Rows from block 8 of the encoder of a small masked image model, named by matrix and row number. Rows with one number belong to one neuron. Each number is 128 + 24 x the weight over its row's rms, rounded and kept within 0 to 255. All counts start at 0. After the name is the row's rms in percent of the matrix's.
After each neuron's rows are labels from the 100 images, of 14848, where the neuron reaches its highest value: "strongest on" is what is common among them. Only what is clearly more common there than usual is listed. The data: telescope images of galaxies (Galaxy Zoo DECaLS). In brackets: how many of the 100, against the usual share in percent.
# fc1: MLP up (encoder.blocks.8.mlp.fc1.weight, 384x192), inputs 0-63
# fc2: MLP down (encoder.blocks.8.mlp.fc2.weight, 192x384, transposed), outputs 0-63

fc1.26 134 [162 118 150 113 115 142  82 137 134 136 137  89 144  93 175 117 166 170 126 124 153  76 122 114 107 122 123 156 145 131 123 123 162 133 127 106  79 114 113 125 128 121 130 129 121 145 106 124  77 153 172 174  93 137 123 162 102 162 157  99 123 142 141 120]
fc2.26 133 [138 173 148 122 155  79 133 122  95 118 109 109 133 113 135 107 106 123 130 183 117 140 127 128 158 124 166 122 160 146 143 141 126 124 137 156  70  99 107 159 145 138 130 155 171 109 168 124 153 113 174  98  84 134  74 138  86 116 101 131 124 128 125 114]
strongest on: shape: featured or disk (80 vs 30.5); edge-on disk: no (58 vs 24.7); spiral arms: yes (52 vs 18.8)

fc1.218 086 [165 140 135 127 136 111  97  79 106 179 157 169 112 103 135 115 118 133 115 153 157 122 144 148 151 104 112 116  75 112 108 139 135 141 128 131 117 113  78 123 115 132 131 108 152 121 128 127 114 123 169  99 152  92 104 157 121  96 114 111 104 131 120 125]
fc2.218 091 [ 84  79 124  81 117 104 122 130 126 149 121 121 144 138 137 139 169 102  84 115 149 132 138 134  98 133  99 115 174  82 117  92 101 120 143 110 100 122 136 137 108 108  98 127 110 148 145 132 161 120 150 124  99 123 159  96 120 103 136 168 161 137 153 136]
strongest on: shape: star or artifact (29 vs 1.3)

fc1.342 123 [158 120  76 116 150 147 165  99 143 157 120  72 163 108 156 148 116 135  96 102 155 104 144 123 137 147 101 113 127 138 116 106 145 158 136 145 126 132 131 142 117 114 125 171 114 130 120 119  95 127 116 127 138 127 147 146 147 154 148  98 130 140 104 137]
fc2.342 117 [129 120 151 118 118  84 154 165 144 155 142 103  93 110 106 155 120  96 125 156 112 140 128 129 123 115 127 117 142 131 121 155 113 113 143 149 126 139 146  97 154 139 138 103 149 112 126 133  75 152 153 103 110 116 131 143  89 118 176 140 117 153 135 173]
strongest on: shape: featured or disk (82 vs 30.5); edge-on disk: no (57 vs 24.7); spiral arms: yes (55 vs 18.8)

fc1.211 093 [153 177 115  72 168 135  73 113 135  77 164  91 129 155 131 112 120 126 146 144 147  96 126 110 171 134 141 116 161 170 151 130 129 135  90 120 137 156 139 109 100 162 111 117 167 129  78 180 121 110 129 126 115 145 118 126 158 131 146 118 136 112 159 127]
fc2.211 087 [104 142 119 153  89 132 147 125 105 153 139 156 125  57 140 132 126 144 119 138 118 133 116 139  73 129 114  90 127 103  89  90 151 141 157 112 105 160 119 195 136 129 154 122  83 121 134 122 121 137 143 128 150 115 120 124  96 141 114 178  95 159 110  98]
strongest on: shape: featured or disk (64 vs 30.5); edge-on disk: no (58 vs 24.7); bulge size: small (33 vs 7.2)

fc1.159 118 [143  96 186 134 126 145 152 136 145 122 124 133 148 120 118 133 133 159  98 131 134 148 172 157 128 137 138 130 163 151 146 109 135 138 133 148 113  62 130 179 130  93  93 105 134 141 107  82 128 111 113 113 102 107 145 111  96 138 157 121  83 153 150  97]
fc2.159 114 [155  92 106 105 101  89 133 134 111 103 112 110 123 102 105 136 147  79 154 139 109 112 159  97 109 116  92 114 131 128 126 126 176 105 106 114 160 144 152 143 130 123 129 138 141 122 158 174 115 125 119 137  81 136 103 127 108 108 123 142 158  80 153 122]
strongest on: shape: featured or disk (86 vs 30.5); edge-on disk: no (63 vs 24.7); spiral arms: yes (59 vs 18.8)

fc1.122 115 [151 121 101 138 126  94 147 102 119 129  95 125 128 136 160 121 134  99 137 155 128 177  95 138 173 157 179 107 152 141 126 103 138 125 112 168 104 105 157 128 140 143  65 145 102 153 108 146  84 103 103  93  88 158 111 106 148 147 133 186 119 144 111 124]
fc2.122 114 [149 120 126 149 145 123 165 121 113  83 124 173 132 131 152 198  87 110 123 128 115  94 102 132  83  93 182 119 116 100 119 148 106 150 193  99 102 113  89 133  90 135 163 133 137 130 154  89 136 103 150  99  92 153 144 114 125 142 146 126 155 119 135 134]
strongest on: shape: featured or disk (68 vs 30.5); edge-on disk: no (55 vs 24.7); bar: no (34 vs 12.9)

fc1.53 097 [101 120 116 127 106 165 142 138  78 138 134 114 143 194 109 165 124 124  90 131 122 151 160  65 124 130 125 174 102 136  94 102 134 140 114  71 116 162 124 100 117 100 172 145  97 107 151 100 123 104  81 117 117 143 130 103 110 106 119 104 128 156 133 162]
fc2.53 110 [127 117 173 151  73 140 143 128 100 137 108 126 125 185 131 135 175 161 137 153 146 110 139 130 109 141 111 133 134 127  98 107 108 143 105 162 135 140 127 138 128 188 131 139 154 165  95  93  73 115 141 121 146 109 161 124 128  85 125 140 114 100  89 131]
strongest on: shape: featured or disk (60 vs 30.5); edge-on disk: no (50 vs 24.7); bar: no (31 vs 12.9)

fc1.201 043 [165 104 127 126  90 138 137 141 131 111 157  97 133 127 129 102 123 115 133 128 135  94 110  85 128 110  95 110 133  94 150 115 146 161 137 129 134 104 133 119 113 150 108 120 145  84 134  91 135 151 137 136 136 188 134  96  99 131 134 124 147 133 146 135]
fc2.201 050 [143 107 116 104 101 158 119 158 104 135 109 163 126 151 104 141 162 139  83 113 136 111 117 166 106  70 169 115 128 140 123 105 155 150 157 113 121 160 146 128 158 110 138 102  96  80 136 112  97 101 153 142 147 105 110 140 119 105 115 112 135 111  70 100]
strongest on: shape: featured or disk (64 vs 30.5); bar: no (32 vs 12.9)

fc1.83 104 [152 110 118 149 125 205 163 146 139 151  84  95 134 123 191 150 117 159  99 127 180 119 141  52 136 176 122 110 125 154 122 103 115 151  92 121 125 150 145 115 126 102 117 111  69  98 117 127 101 113 107 105 142 140  97 172 152 107 158 111  86 129 153 133]
fc2.83 102 [147 115 159 142 144 117 173 101 108 146 126 101 101 127 134 155  83 138  96  79 105 116 109 117 105 118 128 138 146 116 127 110 137  99 169 157 138  78 179 139 101 156 185 129 147 141 134 115 132 112 146 156  77 111 107 152 111 135 118 166 137 163 118 156]
strongest on: shape: featured or disk (86 vs 30.5); edge-on disk: no (74 vs 24.7); spiral arms: yes (67 vs 18.8)

fc1.67 128 [110 111 105 110 116 132 130  94  68 150 134 148  95 139 158 123 137 120 158 163 140 126 104 116 124 183 111 120 127 112 105 120 129 114 148 134 134 148 126 128 111 135 127 152 144 178 132 126 177 103 126 147 159 128  74 182 109 100 163 135 138 104 169 156]
fc2.67 141 [121 155 120 117 114 138 129 133 114 137 129 123 124 126 129 147 144  99 178 166 102 170 122 185 133 110 115 103 112 112  87 155 138 146 138 138 132  85 147  94  55 124 170 129 101 124 140 154 142 116 117 150 132 139 124 137 124  92 156 203 112 134 170 176]
strongest on: shape: star or artifact (44 vs 1.3)

fc1.204 113 [115 124  88 118 116  99 141 162 119 136 169  64 115 126 157 151 170 130 128 145 159 115 107 117 106 146 200  93  85 119 119  75 164 125 110 146 170 152 103 132 138 145 105 129 160  99 120 120 178 122 131 114 123 117 174 153 122 115 122 129 107 129  87 151]
fc2.204 092 [105 129 126 144 115 130 135 144 153 130 132 164 150 133 143 108 112 152 123 146 129 160 155 148 175 119 122 127 171 127 128 132 111 128 138 115 113 128 146 122 121 129 156 117 114 149 137 126 104 182 128 108 165  99  97  99  97 100 105 152  73 156 115 110]
strongest on: shape: featured or disk (62 vs 30.5); edge-on disk: no (60 vs 24.7); spiral arms: yes (50 vs 18.8)

fc1.106 079 [143 122 108 102 142  92 120  96 101 164 136 154 135 150 151 110 124 131 142 130 133 133 132 117 155 185 109 143 154 131 111 106 136 145 119 171 135 168 140 113  98 174 129 143  90 132 103 143 145 128 137 148 145 138 134 155 116 117 156 147 125 102 120 123]
fc2.106 082 [168 150 105 116 130 131 102 111 136 121  91 140 117  97 134 144 135 108 182 128 136 156 118 170 112 117 136  92 132 131  74 119 134 154 119  98 124  98 120 126 108 106 146 105  94 109 128 130 135  98 143 164 128 124  99 174  96 137 116 162 128 168 155 207]
strongest on: shape: star or artifact (47 vs 1.3)

fc1.103 076 [182 100 129 118 118 175 146 141 107 120 130 173 132 140 137 127  98 132 175 116  95  85 172 174 103 133 168 183 164 155 134 131  83 118 113 108 158 157 123 171 118 152 101  93  98 132 108 114 155  99 105 158 152 118 155 127 134 165 147 127 160 128 138  99]
fc2.103 079 [143 138  73 162 142 149 109 121 184 144 126 120 172 102 155 133 149  78 131 134 148 163  80 129 116 158 147 100  95 146  99 153 138 139 126 135 154 159 148 142 157 107 126 131  93 112 150  62 124 140 129 105 131 161 149 108  97 142  99 114 120 122 111 156]
strongest on: shape: star or artifact (40 vs 1.3)

fc1.199 076 [133 117 117 113 136 145 171 128  99 116 154 136 182 144 174 145 147 121 105 108 137 113 105 110 129 166  95  97 120 155 140 146 103 110  83 117 116 127  97 116 129 145 136 113 129 131 157 171 134 135  65 160 148 141 106 118 122 107 120 124 106 127 112  95]
fc2.199 081 [145 136 156 112 110 111 124 121 121 153 140 125 102  81  50 137 154 135 130  98 148 118 142 119 145  98 132 139 161 132 119 122 118 126 147 127 103 143 127 136 143 144 152 122 116 139 101  84 102 123 144  90 122 139 163 117 137 118 150 143 139 146 134 150]
strongest on: shape: featured or disk (62 vs 30.5); edge-on disk: no (51 vs 24.7); spiral arms: yes (42 vs 18.8)

fc1.82 103 [ 98  79 107 126 132 138 116 117 103 155 106 134  80 176 159  87 113  98 141 113 159 132 128 148 135 186 150 128 140 132 119 132 141 120  86 172 105 126 133 133 128 128 136 159 144 150 137 123 169  95 156 104 156 112  75 159 148 109 142 122 109  79 129 103]
fc2.82 100 [134 122 135 137  77 143 133 126 160 129 114 112 159 128  56 139 145 116 165 140 121 126 152 139 125 126 139  70 132 165  94 141 141 113 154 132 125 129 135 126 101 123 120 132  86 141  95 182  91 145 132 145 118 158 100 134 102  70 176 162 114 134 144 143]
strongest on: shape: star or artifact (38 vs 1.3)

fc1.9 103 [100 137  99 128  99 138 122 173  97 125 143 140 133 159 154 115 113 106 128 106  96 117 103 156 140  98 122 159 144 145 131 166 109 107  97 107 133 121 171 100  56 130 122  88  79 152 106 188 103 118 135 100 120 131 120 115 149 138 170 128 105 126 134 148]
fc2.9 107 [137  98 128 184 161 123 106 106 138 143 103  87 103  87 128 148 105  96 164 190 123 107 132 147 130  99 152 106 139 144  91 124 155  98 126 154 105 120 160 100  90  71 129 156 169 128 121  92 116 105 141 168 171 156 140 138 105 149 123 136 142 171 138 165]
strongest on: shape: star or artifact (26 vs 1.3)

fc1.79 070 [143 137  96 120 126 141 130 160 119 138 155 156 152 114 126 108 133 111  96 159 115 137  93 162 122 136 117 140 118 140 126 111 157  84 119 151 136 120  90 107 110 139 133 140 115 108 145 140 103 161 129 123 152 102 137 110 162 140 106 145 134 152 104 140]
fc2.79 118 [123 117 171 143 120 119 137  79 112 127 121 119 127 155 155 139 153 140 157 101 164 120 166 104 121 150 124 121 111 121 137 182 108 164 137 110  97 155 168 136 148  93 142 125 159 152 117  95 131 116 141 125  87 182 129 125 121 115 120 105 146 100 142 131]
strongest on: shape: featured or disk (61 vs 30.5); edge-on disk: no (54 vs 24.7); spiral arms: yes (49 vs 18.8)

fc1.208 109 [112 105  94 140 102 185  95 109  67  88 114 104 160 140 171 102 123 121 126 154 120  95 120  80 140 108 114 121 104  97 161 136  95 121 145 118 125 138 118  99 140  93 116 159 119 113 119 110 133 114 124  98 121 165 151 181 136 111 142  91 144 168 114 151]
fc2.208 102 [119 115 113 140 134 140 131 161 137 103 148 116 107 120 100 146 103 118 158  89 101 141 138 147 101 139 127 103 152 142 113 106  92 136 138 120  89  91 115 129 109 132 138 113 125 129 129 110 135 137 142 140 166 119 132 168 129 141 192 131 184 123 123 100]
strongest on: shape: featured or disk (60 vs 30.5); edge-on disk: no (53 vs 24.7); spiral arms: yes (41 vs 18.8)

fc1.167 128 [129 106 147 151  91 118 152 131 132 134  95 116 129 166 170 148 148 167 137 147 126 131 102 130 124 153 105 143 163 104 108 146 100  92 116  66 133 136 150 127 117 147 164 141 157 135 111 102 152  89 144 108 142 107 161 148 135 117 156 121 107 185 118 104]
fc2.167 122 [130 141 122 134 142 138 131 128 159  67 111 127 155  88 130 121 112 126  95 183 114 124 130 204 131 120 137 112 121 106 129 189 148 164  94 115 145 132 152 126 144 163  80 106 119 155 106 159 118 121 103 138 122 139 130 150  85 132 106 122 122  67 169 142]
strongest on: shape: star or artifact (30 vs 1.3)

fc1.299 065 [118 167 145 120  86 139 117 128  93 162 115  96 192 114 153 144 137 130 116 103  87 155 120 122 147 102 129 121 118 146 148 108  83 123 123 108 142 166  87 110 162 104 139 145 135 128 108 132 100 157 156 134 136 160  95 131 149 141 106 148 157 140  74 113]
fc2.299 069 [134 143 127 133 173 146  80 129 139 118 174 131  90  92 121 159 140 139 142 144 119 126 145 117 122 148 141 134 118 130 119 178 163 154 159 136 130 136 114 161 118 100 131 130  88 106 149 125 124 143 103 145 102 136 166 114 136 118 113 110 107 133 149 127]
strongest on: shape: featured or disk (66 vs 30.5); edge-on disk: no (50 vs 24.7); spiral arms: yes (40 vs 18.8)

fc1.206 062 [151 129  76 151 152 145 156 168 113 179 133 113 132 129 132 121 132 150 138 174 141 160 141 110 127 125 113 100 140 152 146  96 135  94 136 132 136 116  81 125 126 138  87  96 160 135 106 115 173 112 138 123 136 100 106 105 132  79  87 129 142 146 145 155]
fc2.206 104 [ 92 139 175 109 109 112  83  86 128  98  94 142 136 138 122 151 148  95 111  95 140 104 104 153 141 149 135 158 122 105 129 182 140 175 135 112 111 136 168 124 110 102 163 160 107 131 148 148  89 140 125 139 118 183 162 153 125 194 159 122 124 127 129  84]
strongest on: shape: star or artifact (40 vs 1.3)

fc1.161 119 [128 209 104  97 169 142 124 128 166 116 143 137 150 133 118 127 137 118 145 105 149 158 122  69 172 138  86 149 119 129 104 166 147  95  85 120 146 114 170  72 153 142 125 130  98 134 128 138 145 150 124  94 113 158 160 100 102  91 162 125 150 130 117 107]
fc2.161 118 [ 80 125 135 117 134  89  97 149 114 126  96 140 127 114 134 127 169 119 105 127 115 122 138 152 154 130 102 107 152 142 122 169 159 121 116 148 128 131  87 114 107 118 122 157 162  89 123 136 140 141 140  81 177  92 181 124 123  92 110 103 167 118  67 154]
strongest on: shape: featured or disk (61 vs 30.5); edge-on disk: no (52 vs 24.7); spiral arms: yes (39 vs 18.8)

fc1.193 094 [176 132 143 143 109 121 171 124 126 147 168 119 158 121 180 156 124 176 145 193 125 157 122 103 136 112 125 111 145  90 154 124 110 153 112 105 165 129 121 150 157  97  77 143 184 146 169 105 144 134 143 138 109 153  91 165 121 114 130  79 122 116 148 114]
fc2.193 088 [136 101 168 140 101 114 151 107 125 144 125 109  93  98 157 127 138  72  92 121 137 128 130 144 121 132 131 102 135 131 123 117 120 141 135 149  72 120 130 117 107 187 157  99 142 127 130 112 134 114 145 111 110 137  91 132 116 121 141 143 118 155 126 157]
strongest on: shape: featured or disk (93 vs 30.5); edge-on disk: no (89 vs 24.7); spiral arms: yes (81 vs 18.8)

fc1.221 087 [100 102 101 137 115 124 167 115 148 139 194 105 138  92 116 125 116 118 123 161 119 117 144 150  90 106 136 134 153 198 119 111 113  72  98 125 126 106 148 189 136 117  98 134 118 154 140 115 171 103 123 113 150 129 101 105 111 105 138 113 110 156 128  94]
fc2.221 090 [147 134 115  91 140 126 144 110 169 134  95 118 133 151  95 120 186 134 143 121 131 136  87 142 155 138 116 130  96  94 141 136 155 202 159 138 156 162  85 115 138  85 112 149 122  88 137 129 109 118 105  94  95  93 136 123 163 115  86 138 155 139 155 134]
strongest on: shape: star or artifact (25 vs 1.3)

fc1.374 095 [140 137  95  93 153 110 158 108 123 110 159 115 130 162 172 123 160 121 143 103 148 127 114 104 167 178 121  95 142 119 126  58 134 118  89 106 105 108 136 114 145 131 112 125 156  95 147 127 108 116 142 117 148 107 125 127 143 114 185 105 137 134 141 190]
fc2.374 090 [104 166 150 135 118 103 169 146 112 155 174 108 109 110  95 115 109 104 109  68 110 155 130 143  93  88 125 134 176 122  93 167 141 154 151 152  93 135 129 140 131 138 138 126  98 162 134 137 109 143 156 114  85 159  95 134 144 137  63 165 130 123 116 131]
strongest on: shape: featured or disk (61 vs 30.5); edge-on disk: no (55 vs 24.7); bulge size: small (25 vs 7.2)

fc1.346 095 [147 102 117 120 118 173 146 113 120 150 143 169 160 150 102  99 114 143 141 129 101  99 179 159 124 156 145 134 159 113 132  92 112 113 103 152 101 132 140  84  81 141 129 112 134  99 132  80 158  83 126 143 171 122 143 172 176 111 164 105 125 141 119 129]
fc2.346 101 [ 96 173 128 173 169 109 143 128  93 150 110  89 164 127 110 167 113 113  57 130 109 139 129  90 145  98 143  95 128  64  57 161 164 130 121 145 141 113 164 151 133 120 114 124 133 146 117 156 139 153 143 127 114 105 106 121 101 108 152 101 139  75 154 129]
strongest on: shape: featured or disk (76 vs 30.5); spiral arms: yes (52 vs 18.8); spiral winding: tight (34 vs 6.8)

fc1.232 115 [112 128 117 123 116 144 115 173 118  94 133 142 130 175 142 135 147 149  65 127 133 165  83  88 152 156 171 108 107  83  70 134 134  90 101 128 176 149 147 118 138  86 147 132  90 150 148 150 104 115 111 127 112 154 128 123  95 142 120 114 197  76 101 130]
fc2.232 110 [139  92 127 153 125 145 108  67 128 152 125 102 143 108 109  82 140 150  86 102 138 168 129 138 122 128  93 174 129 109 153 125 104 124 112 109 104 139  84 107 144 129 146  95 114  74 132 104 123 120 132  93 130  94 113 140  81 102 147 140 147 187 155 118]
strongest on: edge-on disk: no (51 vs 24.7); spiral arms: yes (39 vs 18.8)

fc1.226 104 [111 109 136 123 113 125 112 148 119  96 124 159 135 140 124 137 119 114 137 123 107  83 144 100  99 130 133 140 140 119 128  90  92 124 103 151 110 145 132 131 133 150 167 152 135 132 109 112 158 136 112 139 140 156 110 112 152 138 112 140 154 110 128 124]
fc2.226 097 [141 114 110 105 139  75 133 160 111 119 112  93 150  96 132 129 137 170 118 126 155  94 137 119 151 177 156  89 129 143 177 144  83 171 150 114 149 100  95 178 115 120 112 179 106 130 122 129 131 110 145 160 106 142 137 144 148 131 153 137 123 178  68 135]
strongest on: edge-on disk: no (51 vs 24.7); bar: no (31 vs 12.9)

fc1.28 094 [122 134  89 158  96 115 144 168  74 132 121 112 119 120 136 127 109 139 132 140  84 158 183 131 100 156 146 101  92 114 107 176 154 129 117 133 152 133  85 117 115 104 107 157 125 138 124 130 117 104  87 131 105 154 162 114 155 135 123 158 116 134 110 102]
fc2.28 087 [128 161 172  98 147 118 125  76 145 152 127 119 148 152 118 130 147 167  69  94 134 112 135 115 133 111 127 152 159 134 116 115 112 118 142 152 100 125 169 152  65 150 136 147 101  79  99 104 180 123 123  87  91 110 158 122 147 150 147 123 121  98 168  98]
strongest on: shape: featured or disk (68 vs 30.5); edge-on disk: no (57 vs 24.7); spiral arms: yes (46 vs 18.8)

fc1.271 096 [111 117 125 110 102 109 173 139 111 122 122 134 113 139 162 138 213 107 125 128 132 100 145  93 144 125 144 120 147  96 136 111 101 106 119 158 123 160 132 110 157 118 153  97 180 108  83 108 105  88 158  99 119 155 126 142 159 116 205 116 135 115 132 143]
fc2.271 105 [144 137 137 164 156 106 144 135 173 116 171 121 113 138 112  80  86 106 132 149 101 134 118 151 160 105 137 149 144 165 116 153 165 136 122 146 136 146  96 170 142 109 110 112  98  86 156 129 120 157 129  94 137  89 114 154 138 113  89 127 127 115 119 175]
strongest on: shape: featured or disk (64 vs 30.5); edge-on disk: no (58 vs 24.7); spiral arms: yes (51 vs 18.8)

fc1.115 095 [143 130 170 154 120 105 138 140 104 121 104 145 190 138 147 112 130 151 131 142  97 164 139  76 125 101 155 139 171 141 138 135 128 113 134 185 135 116  82 110 158 100 131 119  97 113 112  81 130 137 146 162 145 128 113 120 138 153 117 188 150 174 130 130]
fc2.115 096 [ 95 118  95 160 144 141 119 107 128 134 165 103  86 120 118 104 140 146 123 115 141 140 153 121 115 205 132  89  97  88 119 176 138 153 147 135 152 178 112 142 143 129 115 142 180 129 138 132 114 121 132 110 129 167  95  99  91 143 135 107  77 140 142 158]
strongest on: shape: featured or disk (70 vs 30.5); edge-on disk: no (64 vs 24.7); spiral arms: yes (49 vs 18.8)

fc1.111 114 [149 159 112 111 174 113 150  60 154  96 129 118 129 128 103 143 120 112 140 155 149 126 114 105 176 134 123 123 139 115 112 147 118  90 153 128 105 134 164 105 155 144 153 150 159 146 165  96 120  91 135 120  83 138 145 107 135 131 134 138 109 102 123 152]
fc2.111 111 [128  89 157 128 140  85 130 182 143 172  89 148 148 116 122 134 138 133  70 167 138 153 158 137  87 129 106 154 157 148 113 136  76 132 113 160 137 138 111 144  97 130 114 136 106 120 109 121 102 127 147  87 113 175  87 129  88 156 129 177 168 125 102  77]
strongest on: shape: featured or disk (62 vs 30.5); edge-on disk: no (55 vs 24.7); spiral arms: yes (40 vs 18.8)

fc1.155 116 [128 147 137 145 172 126 141  96 115  94 115 168 113 172 140  97 159 160 118 138 112 130 133 120 167 119 141 160 124 142 104 165 148 107  73 126 179 126 172 160 102 147 113 157 150 121 122 138 113  73 134 122 128 123 105 115 136 123 138 116 112 129 143 146]
fc2.155 131 [134 121 194 154 143 101 129 131 194 141 137 117 164 144 123 140  99 143 134 144 112 134 138 162  82 135 133 144 137 137 108 127  86 139 142 151 106 114  84 119 128 153 115 105 121 153 150  90 138 132 157 112 139 148  68 137 131 142 138 170 132 138 125 115]
strongest on: shape: star or artifact (32 vs 1.3)

fc1.142 125 [101  82 118 122 134 115 135 150  90 152 111 141 150 109 112 136 144  81 147 145 111 172 123 106 134  98 150 132 133 116 122 113 107 123  77 141 149 144 104 112 113  86 110 127  97 123 104  79 114 157 145 132 128 142  97 172 117 134 165 165 149 145 125 138]
fc2.142 123 [170 141 133  97 114 100 111 125 188 103 172 126 122 131 117 142 114 130 132  85 148 112 105 155 143 121  95 116 108 130 123 158 143 117 159 186 127 123 146 169 140 179 140 140 156 125 120 177 158 122 119 123  98 141 124 106 104 125 117 101 116 133  93 145]
strongest on: shape: featured or disk (73 vs 30.5); edge-on disk: no (69 vs 24.7); spiral arms: yes (59 vs 18.8)

fc1.71 087 [156 120 136 182 149 137 161  77 139 173 141 123 136 120 122 181 115 113 130 139 127 175 111  93  81 138 147 131 140  96 128 130 111 125 129 190 112  98 123 152  98 165 109 138 166 122  99 120 110 125 114 121 159 118 102 150 178 144 160 104 158 136 117 121]
fc2.71 082 [161 124 151 159 160 103 106 169  52 152 105 111 114 131 121 111 156 102 141 125 104 117 132 115 136 161  62 123 128 147 139  93 108 131 103  98 129 149 156 162 116 105 138 113 129  81 125 104 117 169 206 144  94 111 113 122 108  75 100  96 130 131 151 127]
strongest on: shape: featured or disk (62 vs 30.5); edge-on disk: no (53 vs 24.7); spiral arms: yes (41 vs 18.8)

fc1.102 108 [ 98 101 117 141 138 106 150 129 130 100 128 137 126 122  99  90 122 136 138 130 115  87  89  75 197 104 101 151 141 125 125 143 122  94 108 146 123 130 138 148 108 109 123 154 146 122 154 128  99 100 154 129 153 123 165  96 132 102 136 125 134 140 123 117]
fc2.102 107 [116 120 123 123 111 151 119 137 108 162 137 146 125 146  96 116 127 114 118  64 119  98 171 151 113  99 100 181 121 124 122  91 148 181 101  99 153  86  96 138 165 121 141 132 150 108 136 168 110  92 149 146 148 111 118 149 144  87 122 147 175 133 146 127]
strongest on: shape: featured or disk (62 vs 30.5); edge-on disk: no (51 vs 24.7); spiral arms: yes (40 vs 18.8)

fc1.380 084 [162 148 103 145  71 133 152 112  82 171 145 176 128 160 123 144 134 184 113  73 124 106 161 109 118 123 150 138 122 163 145 108  94 113  97 114 129  82 124 105 152 137 126 100 132 127 122 130 146 103  97 130 102 159 110 141  86 131 159 109 123 107 127  91]
fc2.380 092 [105 116 133 115 164 151  95 150 147  94 150 112 120 117 120 136 136  79 164 139 144 144 101 136 139 122 104  97 137 118 150 105 111 155 165 149 102 164 157 152  95 122 109 138 137  89 142 122 106 139 114 139 185 124 147 109 155 147  84  85 138 162 120 153]
strongest on: shape: star or artifact (46 vs 1.3)

fc1.77 101 [113 109 153 155 133 118 168 142  86 142 122 109 100  83 147  89 128 130 134 132 148 124 114 144 140 116 126  89 137 136 170 139 113 152 125 141 144 108 147 118 121 121 122 114 146  70 126 175 122 178 104 131 159 161 165 117 140 121 111 102 111 134 131 117]
fc2.77 106 [103 170 144 136 156 147 113 159 114 123 163 121 121 150  97  92  96 117 137 124 144 124 141 120 143 117  99 140 137 106 144 123 118 141 117 102 112  83 138 111  94 127 126 129 153 157 109 125 117 116 135 135 122 155 163 131 106 125 106 114 140 121 130 135]
strongest on: shape: featured or disk (64 vs 30.5); edge-on disk: no (52 vs 24.7)

fc1.344 108 [149 143 138 128 119 207 128 115 131 171 133 124 170 111  99 138  83 136 146 164 144 144 101 137 127  94 138 110 131  98 133 115 106  90 143 157 100 103 130 141 138 115 137 159 117 100  79 140 116 123 133  96 137 159 158 133 108 160 135 146 109  93 129 117]
fc2.344 100 [128 145 139  61 147  51 156 140 108 118 187 152  89 157 118  96  93  90 140 163 119 157 131 134 153 112 139 131 136 136 135 135 115 171 107 125 116 134 135 107 140 149  93  81 118 149 168 136 111 135 105 118 111  89 146 164 130 109 121 144 119 138 143  87]
strongest on: shape: featured or disk (65 vs 30.5); edge-on disk: yes (62 vs 5.2); roundness: cigar-shaped (30 vs 8.1)

fc1.75 111 [151 124 100 128 174 149 121 115 140 111 146 117 166 139  58 136  83  86 122 147 153 109 112 130 148 159  78 143  98 132 118 135 133 128 113  89 128 173 106 141  80 138 144  90 130 133 105 122 104 117 133 167 139  85 108 165  86 110 127  90 107 174 117 116]
fc2.75 112 [ 96 121 152 128  96 126 145 133  87 178  99 153  93  87 156 102 187 171 111  89 101 123 144 133 134 136 160 129 151 115 171 158 124 113 118 195 151 132 153 126 174 154  98 167 135 137 125 125 157 137 134 113 128 168 144  95 157 158  96 162  93 112 113 101]
strongest on: shape: featured or disk (67 vs 30.5); bulge size: small (25 vs 7.2)

fc1.195 070 [167 144 138 126 125 114  90  91  99 110 118 142 179 126 170 181 140 133 135 160 119 126 124 106 140 114  92 125 117 148 159 104 141  96 137  96 174 126 101 150 120 153 116  98 126 121 115 125 120 104 150 102 197 105 114 105 154 112 133 133 156 100 156  93]
fc2.195 074 [139 137  87 104  81 133 120 105 168 139 124 155 107 166 134  88 124  98 169 124 143 129  91 155 126 178 103 102 133 130 135 124 122 145  97 110  92 168 196 142 158 148 153 134 111 114 113  95 158 150 117 162 119 157 108  99 114 139  80  83 121 126 134 129]
strongest on: shape: star or artifact (43 vs 1.3)

fc1.30 114 [124 127 172 148 119 134 132 119  97  93 129  88 186 113 106 158 117 118  89 158 135 102 155 104 147 132 165 141 125 129 133 154 149  90 129 173 117 115 115 154  99 145 119 141 143 126 120 102  95 120 162 134 130 154 114 132 115 144 147 105 104 157 173  60]
fc2.30 105 [137 126 166 149 126 126 142 140  94 122  98 113 149 105 110 113  96 136 105 100 140 131 106 135  93 133 150 136 108  91 124 106 160 173 164 138 104  89 131  91 108 152 131 114 110 139 140 127 200 106 139 104 101 112 101 135 161 142 140 148 118  86 119  91]
strongest on: shape: featured or disk (66 vs 30.5); edge-on disk: no (64 vs 24.7); spiral arms: yes (58 vs 18.8)

fc1.356 078 [147 133 130 118 114 169 136 101 104 122 141 117 120 131 149 149 100 117 145 148 103 148  97  94 163 153 118  73 125  89 134 107 144 147 157 139 119 120 161 151 114 121 156 117 116 139  97 157 130 121 131 144 114 138  75 116  89 135 110 148 159 131 141  84]
fc2.356 076 [128 139 119 147  93 146 118 111 156 157 126 146 173 113 147  90 131 107 110 166 144 134 119 101 107 143 118 116 142 122 110 151 126 186 123 127  96  91 174 136 149 107 159 133 124 140 115 131 122 160 110 163 103 143 120 125 138 103 157 168 115 147  98 172]
strongest on: shape: star or artifact (42 vs 1.3)

fc1.236 096 [149 128 133 116 149 152  70 105 113  85 127 120 164  89 152 155 178 106 172 136 141 129 116 166 118  98 146 146 120 116 130 130 115 131 132 156 128 152  86 134 155 143 180 148  96 174  74 151 110 160 114 130 120 137 105 122 116 125 141 125 137  97 128 153]
fc2.236 086 [144 113 130 128 121 118 126 146 105  55 127 135 109 110 143 107 157 122 124  98 166 125  99 159 103 146 138 140 147  91 133 149  95 151 112 132 110 155 133 158 141 155 122 107  97 112 122 142 105 149 123 153 109 135 140 150 122  81 133 126 123 139 157 146]
strongest on: shape: featured or disk (66 vs 30.5); edge-on disk: yes (56 vs 5.2); roundness: cigar-shaped (27 vs 8.1)